From a checkpoint of a small rotation predictor: widths [64, 96, 144].
Rows from block 9, named by matrix and row number. Each number is 128 + 32 x the weight over its row's rms, rounded and kept within 0 to 255. All counts start at 0.
# conv: 3x3 conv, stride 2 (model.blocks.9.conv.weight, 144x96x3x3), inputs 66-76, a 3x3 kernel for each
conv.4 [142 166 152 142 167 137 146 171 110 127 119  99 125 125 123  75  70 131 145 140 147 126 116 131 138 105 101 136  69  74 115  76  93 108  99  79 185 198 172 166 170 136 181 194 157 135 153 126  79 128 132  44  87 123 130 131 129 129 131 128 128 129 127 140 111 100  93 165 166 105 157 141 160 115 116 120 110  52 110  81  20 164 167 146 148 146 159 147 143 125 109 144 184 102 117 150 103 101 102]
conv.5 [133 158 156 148 147 178 148 143 138 170 148 138 167 140 125 170 139 108 160 150 163 174 142 148 155 135 167   0  40 110  86 115 141 124 148 145 149 158 150  98  96 103 142 140 134 152 171 128 151 172 143 167 187 129 130 128 132 130 128 129 132 130 131 150 171 161 181 166 155 163 166 155  74 110 100  89  72  84 123  76  75 163 130 128 116 156 135 132 104 145 163 191 151 174 205 137 164 149  91]
conv.6 [127  39 113 180 103 122 161 128 113 155 133 164 152 101 138  60  79 110 128 138 162 135 142 169 127 137 160 179 136 133 119  94  92  95  61  79 162 115 127 116  83 100 151 134 137 194 164 172 138 116 176  77  88 145 128 126 127 128 127 127 128 128 127 126 138 151 122 122 171 110 134 131  93  90 118  98  53  97  93  57  94 100 121 155 108  78 112  89 113 114 181 167 212 122 139 230 115 105 163]
conv.7 [141 147 153 138 118 114  84  86  98 131  93 139  80  64  94  46  72  50 182 198 196 141 164 132 102 116  80 154 154 171 141 142 156 103 107 123 158 149 167 117  94  94  31  52  86 184 154 140 180 134 149 124 117 145 130 130 129 129 131 128 129 131 129 172  89 129 157  77 153  95  45  90 149 152 176 161 168 141 157 151 136 122 139 184  84 133 143 133 152 146 203 221 233 198 210 182 154 184 165]
conv.8 [135 140 110 140 155 129 127 171 127 144 146 123 147 141 129 171 162 193 149 142 152 170 150 152 180 151 150  99 119  25  79  92  86  50  76  98 142 138 139 212 220 226 197 188 186 117 116 145 112 106 113 131 133 105 129 130 130 129 129 129 128 128 128 178 159 162 166 162 133 135 132 115  88  49  72 109 108  61  71  97 109 130  96  79 125  98  37  99  67  35 162 175 160 144 171 135 107 116 118]
conv.9 [ 71 143  88  79 151  48  78 145  78 140 149 136 141 138 107 123 102 103 126 114 122  94  89 117  92  81 114 123  99 100 124 152 118 192 176 172 192 159 184 116 138 135  86 107 154 163 141 149 153 194 150 152 191 128 128 130 130 125 126 128 128 127 130 140  89  54 145 142  87 166 135 114 164 131 170 176 150 187 187 167 200 122  89 104  99 150 145 148 184 139 195 159 132 133 135 119 113 166 132]
conv.10 [128 123 130 173 153 122 174 127 138 179 156 116 170 162 159 130 156 214 164 148 172 123 124 141 151 159 156 120 140  93 138 138 102  98 112  95 160 145 180 160 148 158 169 148 157 171 119 160 136  86 107 143 112 149 128 127 128 129 126 127 129 125 128 154 162 150 174 164 153 165 129 161 109 111 131 130 127 103 125  65  75 105  66  66 102  80  57 101 122  76 122 185 166  79 136 163 130 163 159]
conv.11 [ 88 152  74 118 119 120  95  41  96 143 164 173 108 116 134 101  93 107 166 194 181 151 165 159 128 122 128 105 138 149 126 157 149 177 164 145 164 170 164 120 145 143  79  95 102 154  93 165 157 101 162 110  75 129 129 133 131 127 132 130 127 131 132 109  73  89 119 135 139 178 116 158  93 129 159  96 130 150 142 160 177  76  68 107  73  76 109 158 136 138 171 186 222 177 173 151 180 144 147]
conv.12 [128 132  95 173 167 107 182 148 165 172 179 155 168 168 192 160 183 255 218 218 255 188 179 218 196 206 224 154 160  99 140 151 115 128 130 127 164 138 153 148 136 140 153 138 140 130 109 158 119  99 120 142 140 166 126 128 128 127 126 126 128 126 127 158 175 153 176 168 163 168 127 176 136 125 135 135 140  90 103  82  86 130  98  72 112 101  82  93 131  80 169 195 194 114 153 185 128 167 180]
conv.13 [148  99 140 144 116 152 158 123 136 106 111  89 154 131  89 193 139 130 144  89  92 112  62  61 105  54  46  99 129 146 135 159 165 150 188 171  65  82 120  58  77  91  50  82 102 148 182 174 186 177 152 203 218 191 129 128 128 129 127 127 129 127 128 133 108 114 136  71  83 154  85  93 120 120 118 159 168 179 189 197 202 177 141 134 169 149 126 176 151 144 177 143 128 164 130 145 167 159 131]
conv.14 [ 80 107  99  71  95 143  81 104  76  58  55 105  50  80 165  62  87 160  83  92  81 122 149 149 135 141 128 166 141 136 151 129 116 130 145 137 100 126 145 125 138 127 110 128 105 188 157 172 185 131 179 138  86 118 127 128 126 128 129 128 129 131 128  73 159  83 117 130 110  93 163  88 164 185 148 138 169 173 154 171 163  87 112 117  96 135 154  85 151 159 123 153 172  96 142 138 154 132 144]
conv.15 [158  96 115 161 133 122 170 159 133  99  95  97 149 139 133 173 174 171  97  97  98 118 114  97 153 156 131 156 193 188 171 182 199 124 164 141 142 144 146 144 160 165 116 154 179  57  18 113  75  81 121 107 130 133 129 126 128 130 129 126 129 130 126 111  74 121  97  94 126  97 134 134 121 116 154 147 153 152 129 169 185 189 192 168 192 163 147 117 108 114  79  44 105 109 110 103 129 144 173]
conv.16 [ 84  94  98 122  63  83 145  94 141 156 175 174 102 107 130 113 132 116 133 126 137 160 160 156 139 131 112 105 122 101  99 131 171  85 138 193 116 152 159 167 180 193 182 179 192 178 104 151 188 100 172 183 119 198 129 129 129 129 129 128 128 129 128 164 170 120 137 159 112 143 138 137  76 101 125  60 115 181  88 160 188 198 190 177 172 162 145  96 128 142  70  72  77 143 137 150 145 142 128]
conv.17 [119  92 129 110 103 133 107  69 100 141 104 101 116  85  65  97  56  45  29   0   0  42  45  11  20   4   0 165 124 147 158 153 153 167 152 164 130 111  98 143 131 132 105  96  83 142 145 120 114  94  98 134  98 104 127 126 124 127 128 128 128 129 128 138 181 169 116 118 142 136 149 136 110 190 161  96 125 189 138 140 149  81  90 103  74  88 104  95  87  86  34  55  70 119  92 102 116  97  86]
conv.18 [125 124 108 100 129  70 157 131 112 157 138 102 117 108  69 111 106  92 128 101 137 163 138 136 159 147 140 152 202 162 115 152 158 133 122 122 110 108 132 147 154 155 192 187 183 158 106 108 141  70  94 107  76 111 129 128 128 127 129 128 126 127 125 104 111 173 138 146 177 141 132 161 136 116 115 110 146 134  88 130 119 175 137 123 161 160 144 151 164 116 101 177 136 107 130 123  74  94  89]
conv.52 [125  83 134 158  92 160 148  65 146 166 171 146 202 206 186 154 169 166 174 188 187 159 151 147 155 145 120 138  94  84 162 109  72 139 107 109 151 136 142 175 175 159 142 146 150 165 120 155 126 118 101  99  90  60 127 126 127 127 126 126 129 125 127 131 177 106  99 137 103  51  66  88 137 136 104 112 119  77 108  91  96 120 119  95 110  89  63 130 126  70 191 206 186 127 150 116 124 112  44]
conv.53 [174 132 121 139 150 108 102 168 121 135 108 149 144  97 172 183 141 178 121 121 129 126 147 182 164 173 202 111 103 126 115  79 116  99  84  63  86 110 113 146 145 122 105 126 120  95  75  84 102  56  83 106  70  85 125 126 125 126 128 127 128 127 126 119 173 112  27 132 113  66 152  86  60 128 128 123 158 162 103  90 126 144 209 239  95 171 255  73 111 197  51   0  89 120  85 191 170  71 190]
conv.54 [112 121  84 133 145  77 135 116  87 159 172 135 149 155 152 125 177 227 158 171 169 108 160 152 126 151 159  98 118  48 105 119  78 103 110  73 133 113 167 128 120 153 194 159 153 131 113 140 125  87  92 155 137 152 129 127 127 127 127 128 126 128 129 161 175 102 176 182 135 146 184 151 122 121  50 140 140  77 117 102  72  99  40  27  90  88  23  55  94  38 156 159 179 150 146 205 140 164 170]
conv.55 [131  92 116 106  93 132 167 128 189 140 154 156 122 128 123 169 152 104 170 179 187 154 150 156 141 128 131  88  57 111  49  31  98 112 101 138 147 186 168 156 169 166 194 208 189  86 111 126  44 120  55  66  72  74 132 131 128 130 131 128 128 129 125 122 108  70  83 124  55 113 107  73 117  77  56  87  91 107  81  99  92 118  89 121 147 120 146 146 101 127 162 125 190 121 100 118 100  93  81]
conv.56 [116 130 121 110 122 113 122 127 122 136 163 169 131 158 180 135 173 184 151 125 132 117 104 124 132 132 145 159 153 127 168 129 137 151 148 133 132 123  66  90 106  89 109 100 125 162 193 176 150 176 168 188 183 197 128 127 129 129 127 129 127 126 129 104  96 126 112  96 123 143 111 136 164 160 181 123 141 125  84  92 142 133 106 133 146 151 172 149 171 153 203 205 142 163 149 119 132 141 118]
conv.57 [190 183 142 165 177 144  98 131  84 151 133  99 162 160  98 129 125  87 164 154 164 136 140 134 148 152 138 138  88 172 140 110 129 180 124 139 208 199 167 162 158 159 147 154 139 102 117 196  74  65 152  73  73 132 127 126 126 127 127 127 126 125 126 114 179 165 126  98 124 131 135 133 160 133  87 141 134  99 135 104  61  88  67  68  97 104 115 106 118 129  50  68 166  54  36 140  93  82 146]
conv.58 [103  59 157 116  99 116 105  83 110 138 108 127 129 123 128 105 107 119  76  31   4  44  17   0  44   0   0 101 125 153 106 110 129 131  86  71 127 141 157 118 136 149 121 118 114 135 132 148 115 106 162 109 123 174 127 127 127 128 128 129 128 130 129 132 144 174 124 150 196 131 122 162 112 130 120  85 106 121 114 103 128  60  31  33  79  68  38  92  92  74  91  98  59  89 129  85 127 158  96]
conv.59 [ 54 117 116 138 130 150 116  89 110 166 142 130 172 167 146 175 166 132  79 109 128  63  83 119  73 100 146 106 157 167  89 138 154  95 107 139 149  84  70 166 151 120 141  77  90 217 100  86 187 126 127 159 141 133 126 126 125 126 125 127 127 125 125 174 136 108 159 148 128 156 178  97 102 147 160 122 136 148 175 156 145  87  93  99 108  38  34 114  76  53 133 116  94 123 110 128 121 124 103]
conv.60 [115 143 124  79 120 163 134 138 130 123 149 116 113 140 122 140 148 114 109 131 159 112 112 154  92 106 146 101 157 179  60 145 206 104 109 168 128 124 163 170 116  86 146 132 107  83 148 166  80 163 197  89 189 207 126 128 131 126 129 131 126 129 131 106 164 125  97 140 116  93 149 114 156 119 114 131 115  73  73  97  71 132  91  81 101 111 116 117  97 127 116 194 197 132 188 173  68 127 138]
conv.61 [189 181 193 160 119 129 119  57  97 135 115  97 148  82  54 132 106 123 174 145 117 117 106 136  92 111 131 113 104 112 130 136 105  92  79  75 161 131 129  98  75 162  67  82 153  75 101 139 148 152 134 134 143 137 126 127 128 126 127 125 127 125 125 104 113 100 105 101  90 130 102 151  91 134 147  96  85 162  98 129 166 138 115 133  90  99 114  88  88  98 116 117 160  97  93 110  98  96 118]
conv.62 [140 159 147 108 127 148 117 133 186  52  82 141  44  91 123  99 134 151 101 100 151 151 176 190 104  98 136 118  94 177 145 132 163 161 149 152 114 134 135 147 132 142 142 119 125  67 114 118  68 106 101  39 100 119 122 128 130 124 130 130 124 131 131 117 196  95 149 169 124 175 156 130 143 119 128 102 126 144 165 140 134 107 162  92 141 166 143 162 124 170  23  87  50  76 131  98  44 101  71]
conv.63 [179 166 157 128 155 160 126 107 120 149 140 107 152 139 142 130 143 158 138 133 151 126 135 140 120 138 130 161 146  97 187 186 156 184 184 203  84  53  96 110  90 116 114  81  93 212 147 156 199 148 197 155 123 184 128 129 128 127 129 126 128 127 129 116 195 153 125 174 187 123 160 201 137 130 104 190 211 162 249 228 210  97  53  93 106  72 118 186 131 106 198 153 115 203 166 126 231 175 142]
conv.64 [177  70  88 121  72  65 153  77 115 165  59 137 141  72 114 117  65  85 113  60  61 161  95 106 147 112 115 154 129 136 105 102  76  64  64  23 123  59  38 124  94  66 129 111 100 135  99 117 128 123 108 148 135 130 129 130 128 132 132 131 134 134 132 143  94 117 113  86 145 121 100 140 149 132  99  94 100 129  67  69  90 118 148 121  64  57  81 105 100 105  94  90  51 141 134 110 117 139 103]
conv.65 [121  87 125 131 113 139 176 129 175 135 164  95 109 128  97  77 115 167 143 104 133 112  95 133 120 127 159 148 170 100 103 147 125  82 148 150 120 122 149 145 139 161 168 164 129  93 147 146  70 128  90 105 144 138 130 132 132 130 131 133 129 132 132 159 141 143 177 158 170 187 111 181 118 105 120 148 118 135 108 110 116 108  52  31 120  66  56 132 192 129  95 161  97  72 157 171  88 191 203]
conv.66 [ 99 159 154 133 171 162 112 115 165 112 149 121 112 153 175 118 144 189 171 170 187 168 147 159 140 128 139 147 128 103 195 142  81 172 113  83 134  96 127 146 132 126 137  69  78  93 156  86  86 141 104 100 144 149 128 129 128 128 129 129 128 128 129 142 192 145 169 160 151 140 153 174 122 159 129 149 160 135  94 164 169  44  20  59  59  57  77  71  84  84 135 190 161 126 178 147 124 202 186]
conv.67 [ 55 164 116  83 175 108  95 154  71  60  67 103 142 136 177 128 125 182  84  77  89 207 198 194 189 187 195  81 140 107 175 180 140 172 190 160  94 128 113 151 144 143 128 147 132  85 112 138  71  88  84  96  79  97 127 127 127 130 129 128 129 129 126 170 100 173 154 122 134 108 142 164 100 125 139 128 133 178 206 161 177  71  88  70 147 155 141  75 110 123 108 134 150 132 105 146 158 162 167]
conv.68 [125  79 107 174 157 132 182 156 176 134 137 143 171 171 160 134 149 157 176 201 208 145 140 161 161 156 137 169 166 125 189 145 152 218 120 128 153 144 167 140 166 180 130 107 130 170 105 169 161 146 135  80  87 133 128 129 129 128 128 128 128 127 127 182 135 167 150 160 181 168 145 141 144 103 112 130 143 116 203 151 157  74 136 129  59  69  82 126 110  97 160 140 237 169 113 130 218 138 134]
conv.69 [127 132 102 182 171 111 184 147 163 172 176 148 168 167 186 158 181 255 214 212 254 182 177 216 194 205 222 156 165  99 141 157 120 124 131 130 168 142 159 149 133 136 156 139 140 132 108 157 118  92 113 143 135 163 127 128 128 128 127 127 129 126 127 160 176 153 177 170 161 166 129 174 136 125 133 139 140  89 108  84  84 129  95  71 114 101  83  92 131  78 172 201 196 112 153 186 129 170 179]
conv.70 [148 124 114 137 157 149 122 145 197 149 134  31 179 145  13 176 146  40 153 146 114 167 132  85 178 147  77 147 186 209 109 160 204  40  80 139 110 110  93  75  82 113 124 119 150 127 102 168 117 135 156 126 126 167 125 128 129 126 127 127 128 127 129 203 149 105 172 133 106 144  93 102 120 179 192  90 129  99  33  91  84 209 179 101 126 113 113  93 116 101 123 167 172 120 147 154  42 113 138]
conv.71 [125 103 116 121 130 111 166 127 107  66 100  60 137 144  97 170 179 133 130 107 148 142 107 128 102  90 107  42  65  88 109 119 119 128 165 128  94 118 116 123 117 129 159 155 158  53  76 104 103 101 100 118 138 129 129 128 127 128 128 126 129 129 127 105 116 161 110 122 145 150 133 143 122  98 113 100 149 138 101 115  84 144 136 133 125  95 101 136  97 112 144 102  82 112 103  89  58  44  68]
conv.72 [136  74 136  91  93 104 128  97  77 158 150 127 158 151 135 141 153 159  93  57  46 104 102  88  96 115 117 150 162 124 116 132 107 123 117 111 110 109 128 151 156 165 156 139 128  94 102 153  92  74 124 121  88 143 127 127 128 129 127 128 128 127 127 153 139 138 159 151 162 145 160 132 127 103  93 140 146 126 107 107 136 115  81  73 104 101 116 182 183 167  61 105  75  68 121 128  90 145 135]
conv.73 [ 74  89 107 156 135 135 171 152 124 111 139 124 103 135 140 143 166 156  79  78  90  63  61  70  90 103 118 146 173 161 129 135 120 130 159 101 121 127 135 130 135 136  60  75  89 160 163 117 149 132  77 173 166  80 127 127 128 128 127 128 127 128 129 140 169  86 153 151 118 162 149 156 171 181 170 168 127 143 120 105 134 183 121 117 155 132  82 168 111  78 102 129 102  98  83  62  48  38  33]
conv.74 [142  60  92 125  73  57 109 107  71 127 126 150 118 120 163 141 177 211 107 128 157 160 165 159 120 153 166 113 151  84 107 125  41 162 105  98 189 155 106 158 119 104 207 163  98  63  95  99 131 125 146 194 165 217 128 128 128 127 129 128 127 128 129 181 182 128 173 170 138 167 170 141  51  10  73 136  44  77 107  83  88 111 131 137 114 150  45  79  78  62  81  56  78 100 117 112 146 180 140]
conv.75 [135 141 121 167 171 100  90 151  30  72  83  81 148 143 140 132 133 114 103  85  67 137 132 135 122 103 118  76  67  92 182 146  87 163 169 118 144 120 139 105 117 122 133 138 152  22 147  43  99 165  53  88 163  44 128 128 129 127 126 129 127 128 130  82 142 158 118 145 203  24 157 178  89 121 133 161 148 155 165 113 146  84  89 110 141 132 143 128  87  92  50 117  95 103  79  59 145 160 101]
conv.76 [ 78  77  89 117 149  98 107 122 103 173 173 167 154 173 167 148 147 140 149 153 169 129 136 126 124 139  91 216 193 145 246 206 138 206 186 111  71  95 108 125 147 146 140 127 135 147 135 176 149 127 163 159 124 160 128 130 130 128 130 130 130 130 131 136 178 155 128 177 171  98 144 188 101 113 105 118 156 126  63  88  91 117  85  44 101  65  32 124 126  92 133 190 204 103 152 221 127 104 197]
conv.77 [127 133 102 184 172 109 180 146 163 169 177 149 165 166 184 158 181 255 215 213 255 185 178 218 194 207 223 156 162  99 142 156 120 127 133 130 171 145 159 149 130 130 154 135 137 134 109 159 120  95 114 143 138 163 128 128 128 129 127 126 130 125 127 160 176 155 177 170 162 167 130 174 137 128 131 139 142  91 109  86  88 131 101  77 116 104  87  92 129  77 175 202 200 115 152 187 128 167 180]
conv.78 [134  95 163 141  82 155 163 110 168 152 113  99 151  99  83 158 135 100  56  93 144  40 101 169  37  85 173 140 139 162 129 130 143 147 175 160  64  82 174 104 112 150 100  84 102 180 126  56 205 159  63 232 205  94 129 127 130 130 126 128 129 126 128 110 172  60 156 217  70 185 201 126 194 146 166 151 123 156 130 110 165 116  99 160 129 131 176 172 102 176 158 110  82 168 115 119 176 120 115]
conv.79 [ 64  91 180  62 128 199 111 126 206 137 104 119 151 140 139 178 177 171 134 114 131 135 137 162 150 158 193 152  97 129 132 110 103 129 120 102 123 126 137  84  87 114 104 111 128  93  45  33  75  89  60 107 158 115 130 129 126 128 129 130 125 127 128 177  75 127 158 106 120 126 125 139 121 160 117 104 109 111  74 146 136 172 111 158 182  98 136 150  93  86  76  74  23 135  69  76 147 143 132]
conv.80 [153  99 175 147 113 145 175 121 133 190 168  57 181 162  53 174 141  45 171 111  43 161 101  46 157 122  68 127 106 123 122 139 135 132 159 183 127 122  97 106  91  46 170 147  96 157 172 192 142 157 169 157 161 167 127 128 131 126 126 129 129 128 132 177  94 112 171 102  88 154  93  73 129 151 111 138 139 174 105 172 187 114 129 111 143  72 103 112 126 142 143 196 111 117 141 142 123 156 135]
conv.81 [115 193 151 151 156 171 139 116 172 157 130  90 163 151 105 127 148 166 199 161 113 194 165  95 171 161  92 179 173 179 144 150 121 165  77 107 137  97  64 147 117 109 110  96  81  77  83 139  70 107 144  73  78 139 128 128 127 127 127 127 130 125 127  99 113 167 124 111 157 128  83 129 167 161 134 139  88  37  97  45  35 141 145 126 158 151 104 112 150  85 161 127 195 128 159 198 126 125 173]
conv.82 [110 148 161 111 195 173 100 173 148 159 139  99 164 154 133  83  82 132 119  28  41 128 103  78 134 137 120 117 131 153 157 140 147 119 114 116 102 139  97 134 133 169 139 141 161 154 203 111 161 135 112  99  20  53 126 128 126 128 127 128 128 128 127 158 121 206 134 164 159 116  86  91 144 162 127 115 160 123 162 119 117 174 138 162 193 135 140 165 129 133 176 135 116 123 105 110 110  41 123]
conv.83 [128 126  99 179 163 112 183 138 165 169 180 145 161 163 182 150 180 255 208 203 246 182 172 213 192 202 218 148 163  98 137 154 120 125 123 130 171 140 157 159 137 146 157 136 140 129 113 162 115  93 116 141 141 169 127 128 129 129 128 127 129 126 128 158 174 150 180 172 165 169 128 179 127 117 134 145 141  91 101  83  82 123  79  57 108  96  79  97 137  86 156 188 183 112 155 179 127 179 181]
conv.84 [113 119 154 140 130 145 129 102 131 132  79  97  92  81  88  62  49  67  16   6   0  39  12   0  22   0   0 173 120 145 166 139 113 150 149 133 124 123 101 117 104 100  84  90  64 163 165 133 139 118 125 157 106 134 127 125 124 127 126 126 128 129 128 107 134 202 109 109 166 135 158 180  99 166 161 113 129 162 161 148 166  67 104  92  99  87  90  99  91  94  41  59  83 110  61 118 114 107 137]
conv.85 [131 146 112 191 178 129 206 132 153 142 162 127 140 145 135 129 169 193 165 143 174 127 109 134 139 150 150 188 171 100 160 142 114 132  96  51 159 120 130 151 130 124 167 114 120 139 107 157 114  88 105 129 127 158 131 130 131 130 128 129 129 128 129 146 157 129 168 153 149 150 113 153 130  99 135 179 157  63  92  83  90 216 138  65 234 166  80 218 195  85 134 189 128 100 155 151  88 180 155]
conv.86 [155 140 118 122 106 148  77  76 127 171 161 128 156 131 114 150  81  70 222 229 207 172 190 142 174 165 118 143 137 176  93 139 134 115 118 100 138 136 178 117 122 135  87  67  97 207 127 175 168 108 152 145 106  91 129 128 129 127 129 129 126 127 127  95 117 137  75  80  88  13  79  73 162 151 148 118 117 109  74  92  89 192 163 184 138 182 170 177 135 148 241 240 231 217 185 182 188 157 126]
conv.87 [111 170 164  47 182 193  29 178 192 138 127 135 122 140 130 159 157 143  94 162 167  95 170 206 102 159 175 107  75 127 171  99 147 164 110 116  88 133 138  76 141 164  92 150 154  82  76 149  98  76 124  93  60 108 127 125 129 128 125 131 128 126 132 122 132 150 125 159 116 117 114 107   0 107  90  51 106  58  73 138  59  93 142 128 135 156 121 169 166 114 148 113 139 141 202 144  82 137 145]
conv.88 [173 206 191 170 166 172  98 172 152 136  57  55  99  83  70  54  74  17 163  96  65 124  75  50 112 102  82 203 196 194 160 170 161 138 115 141  95  80  86  67  75 123 101  93 107 110 116 105 118  92 144 127 119 122 128 128 128 127 128 127 129 129 128  74 100 166 108 124 186 106 165 190 174 129 215 154 137 153 145 134 139 151 170 173 153 138 157 119 175 176 200 140 141 151 135 143 157 127 129]
conv.89 [ 62  43 118 116 114 138 116  97 103 132 109  71 128  55  11  97  79  42  89  89  37 134 158 155 113 129 116 128 132 149 131  49 122 132 109  61 122 130 147 167 168 181  83  79  90 152  88 137 117  70 104 132 112  75 130 129 130 127 126 127 126 127 125 123 199 124  76 139 140 110 156  93 155 198  84 149 175 129  88 148 121 168 124  72 162 120 118 158 141 144  61 137  68 100 122 146 108 113 114]
conv.90 [158  40 106 140  34  97 105  70 107 128 168 176  86  97 144 103  56 111 165 174 170 130 149 160  70 103 131 137 111  68 144 162  87  91 146 149 155 161 161 176 161 135 116 131 131 125 125  71 158 127  54  97 124  85 130 129 130 129 130 130 129 129 128 132 166 150 114 191 141 154 170 149 123  92 170 160 191 185 153 144 126 158 133 181 112 132 145 165 160 112 128 103  86 116 118 100 101  71 106]
conv.91 [168  92 153 153  54 128 143  72 133 149 147 170 163 148 137 178 137 140 104 117 112 135 126  95 157 162 134 193 148 134 234 226 157 206 215 141 102  88 100  98 115 126 116 139 160  99 152 154 101 169 129 145 178 135 128 128 128 128 128 130 129 130 130 110 164 171 132 165 184 125 126 192 101 110 138 154 136 143 161 132 151 224 189 104 197 130 112 185 140 150  72  85 133  99 132 151 137 131 192]
conv.92 [105 117 202  97  84 154 160 107 139 137 185 177 146 173 175 121 162 174  78 109 133  99 121 154 131 146 184 114 113  83 117 114 126 117 100 149 144 113 136 132 102 115 162 133 106 194 168 120 176 150  93 139 150 114 128 128 127 129 129 128 130 129 128 113 165  53 156 177  81 117 152  84 100  65  58 123 127  88 121 115 105 166 205 189 156 160 114 210 200 175 100  97  61 114  95  96 119 129 104]
conv.93 [105 198  88  93 167  60 116 161  83 110 143 135 106 114  88  96 101 114 173 172 151 149 147 140 139 120 127 128 114 112 122  99 204 107  87 207 148 149 157  85 116 129 120 155 164 189 122 205 176 132 226 115 140 198 127 126 127 125 125 124 126 125 126 148  96 171 154 110 181 177 118 218 125 123 155 103 106  89  88 144 167 146 119  56 132 107  82 132 136 166 167 187 195 124 108 184  77 120 176]
conv.94 [176  67 115 130 107 107 136  84 152 180 177 169 117 129 139  54  31  81 176 165 174 180 169 163 137 140 112 160  93  44 186 143  87 167 158 143 160 180 156 169 174 166 150 161 149 155 127 124  94  64  94  96  60  45 130 129 129 130 130 128 129 128 129 164 121 112  96 134 134 119  76  90 135 136 121 166 139 136 192 163 108 168 103 121 145 138 124 128 126 126 103 103 144 139 110 106 178 117 120]
conv.95 [ 79 140  91  82 109  65  18 146  70  83 103 147 124 146 157 155 167 162 105  99 118 125 116 124 129 116 122 152 123  28 178 158  81 161 150 125 127  82  95 108 104  99 186 152 119 167 171 143 175 233 189 166 225 171 125 126 133 125 127 131 125 125 130 130  70 124 163  63 156 206 104 173 168 129 116 168  87  94 165  83  86 110  76 112  97 106 105  71  67  79 194 143 117 236 194 172 167 179 109]
conv.96 [134 139 183 135 134 167 174  83  88 136 115 138 115 107 127  90  87 127 135 151 186 128 137 156 108 144 136 116 153 148 130 156 162 146 150 156 138  98 110 155 129 105 159 112 129 145 167 127 114 156 122 117  89  84 127 127 128 127 128 126 128 126 126 165 156 134 185 179 166 136 170 151 214 242 255 220 255 255 166 235 207  66  71 101 130 126 148 178 223 163 150 192 185 133 188 172 117 190 179]
conv.97 [133 110 144  68 113 129  45 124 107  99  86  90  82  86 107  88  93 112  79  60  45 108  73  55 128 105  78 149 137 127 155 128 141 156 147 146 117  98  87  73  65  60  23  53  58 160 156 127 138 125 100 102 119 118 123 128 127 125 131 130 123 132 128 123 184 143 174 178 122  91 164 137 167  91 118 200 147 182 193 156 160 126 165 136 129 164 183 143 124  80 201 201 143 218 169 113 161 149  85]
conv.98 [100 127 159 117 128 122 117  83 132 103 128  90  93  88  93  69  82 111  64  81  85  57  82  83  56  86  68  93  83  94  91 104  89  26  95  82 156 149 153 139 135 151 146 123 111  99 156 114  82 145 124 105 160 137 125 128 129 127 129 130 126 128 130  92 209 178 102 193 141 103 181 156  71 133 142  84  88 131  80  65  70  94  39  73  78  38  76  95 136 159  30 106 137  36 114 131  73 160 168]
conv.99 [170  97 167 175  95 154 116  71 108 153 160 159 139 156 159 137 147 152 120 163 198 120 174 202 127 181 206 145 114  72 175 147  90 169 179 144 120  91 102 109 102  64  65  66  57 186 123 151 182 101 152 161  91 126 126 130 128 126 129 125 126 128 129  75 144  83 107 140  76 109 131  97 112 117 166 145 162 166 169 131 136 156 146 178 165 174 174 176 163 188 168 159 140 182 173 166 230 180 179]
conv.100 [129 123  95 179 164 109 189 133 159 173 177 138 168 168 182 150 180 255 203 200 242 176 169 209 189 201 215 141 155  93 135 142 110 120 112 113 157 134 155 163 140 155 164 146 147 134 104 159 114  86 115 142 131 166 128 129 129 126 126 125 125 124 125 156 174 145 176 170 164 169 126 176 126 105 130 145 132  90 106  72  77 124  72  54 105  90  71  98 134  87 133 168 161  99 148 164 128 176 180]
conv.101 [163 154  42 208 183  84 221 209 192  99 126  97  67  91  98  95 134 153  90 120 117  89 102  87 104 104  83  78 129 162  96 117 155 123 130 122 149 137 110 135 124  91 124 174 157 152 156 131 114 140 158 142 133 129 130 131 130 130 129 130 128 130 131  58  57 130  59  92 147 118  93 119 122 157 201 132 121 167 122 136  96  93 119 127 162 164 121  91 110 112  94  67 116  37  73  71  32  55 122]
conv.102 [145 104 123 124  84 163 137 104 143  82  68  84 107  65  80 126 104  74 166 147 121 179 111 107 161 128 118 181 185 193  98 147 166  64  44 123 122  77 112 125 138 165 143 146 131 126  88 106 128 120 109 109 158  92 129 129 130 128 128 129 130 127 130 163 143 106 139 136 113 151 136 104 109 153 187  86 163 169  82 110 150  39  87 125  58  73 109 105 129 117 125 185 135 137 178 138 111 160 125]
conv.103 [123  76 105 105  42  56  98  48  64 104 146 186 110 172 203 123 179 200 131 159 173 129 158 165 135 169 183 105 154 136 106 136 123 171 160 127 154 108  85 154 115  17 150 119  64  95 105 138 143 140 180 112  97 172 126 129 131 125 129 129 125 125 128 116 127  72  99 138  52 155 121  93 163 134 168 195 162 170 167 148 166 150 133 162 135 178 177 195 169 169 146 148 170 151 157 174 161 155 184]
conv.104 [154 132 105 133 103  82 120 102  64 191 173 125 163 132  79 111  50  95 165 142 125 150 126 125 116 122 131 166 152 164 135 107 127  88  22  67 165 142 129 143 124 120 115 119 120 160 134 159 151 113 127 122  57  57 128 127 124 124 125 124 125 126 125 113  92 144 140  74 181 132 150 170 107  72 122 148 113 112 144 146 183 121  96  53 128  98  81  93  94 119 156 138 157 125 115 147 133 101 108]
conv.105 [ 73 116 153 104 122 139 123 101 126 127 124 101 131 120 127 122 120 131 104  92 128 108  88 114 123  90 122 107  37   0 101  56   3  83 104  36 129 126 156 175 142 166 142 139 154  83 186 128  69 173 119  83 203 125 127 129 128 128 129 127 129 130 128  83  94 255 129 100 255  98  97 255  76  94 100  88  59  84  99  47  61  81  77  95 111  75  36 110  93  66  61 130 131  66 102 129  91 128 100]
conv.106 [124 134 105 181 171 111 177 148 160 171 175 147 167 166 183 159 180 255 212 211 251 180 177 214 191 204 218 160 163 100 143 160 121 122 134 131 171 146 161 144 128 129 154 137 140 134 109 157 121  93 112 144 136 161 128 128 128 128 127 126 129 126 127 161 175 154 177 170 157 166 130 170 139 129 130 136 141  91 110  87  87 133 107  83 120 107  86  85 124  70 181 206 202 116 153 189 130 167 176]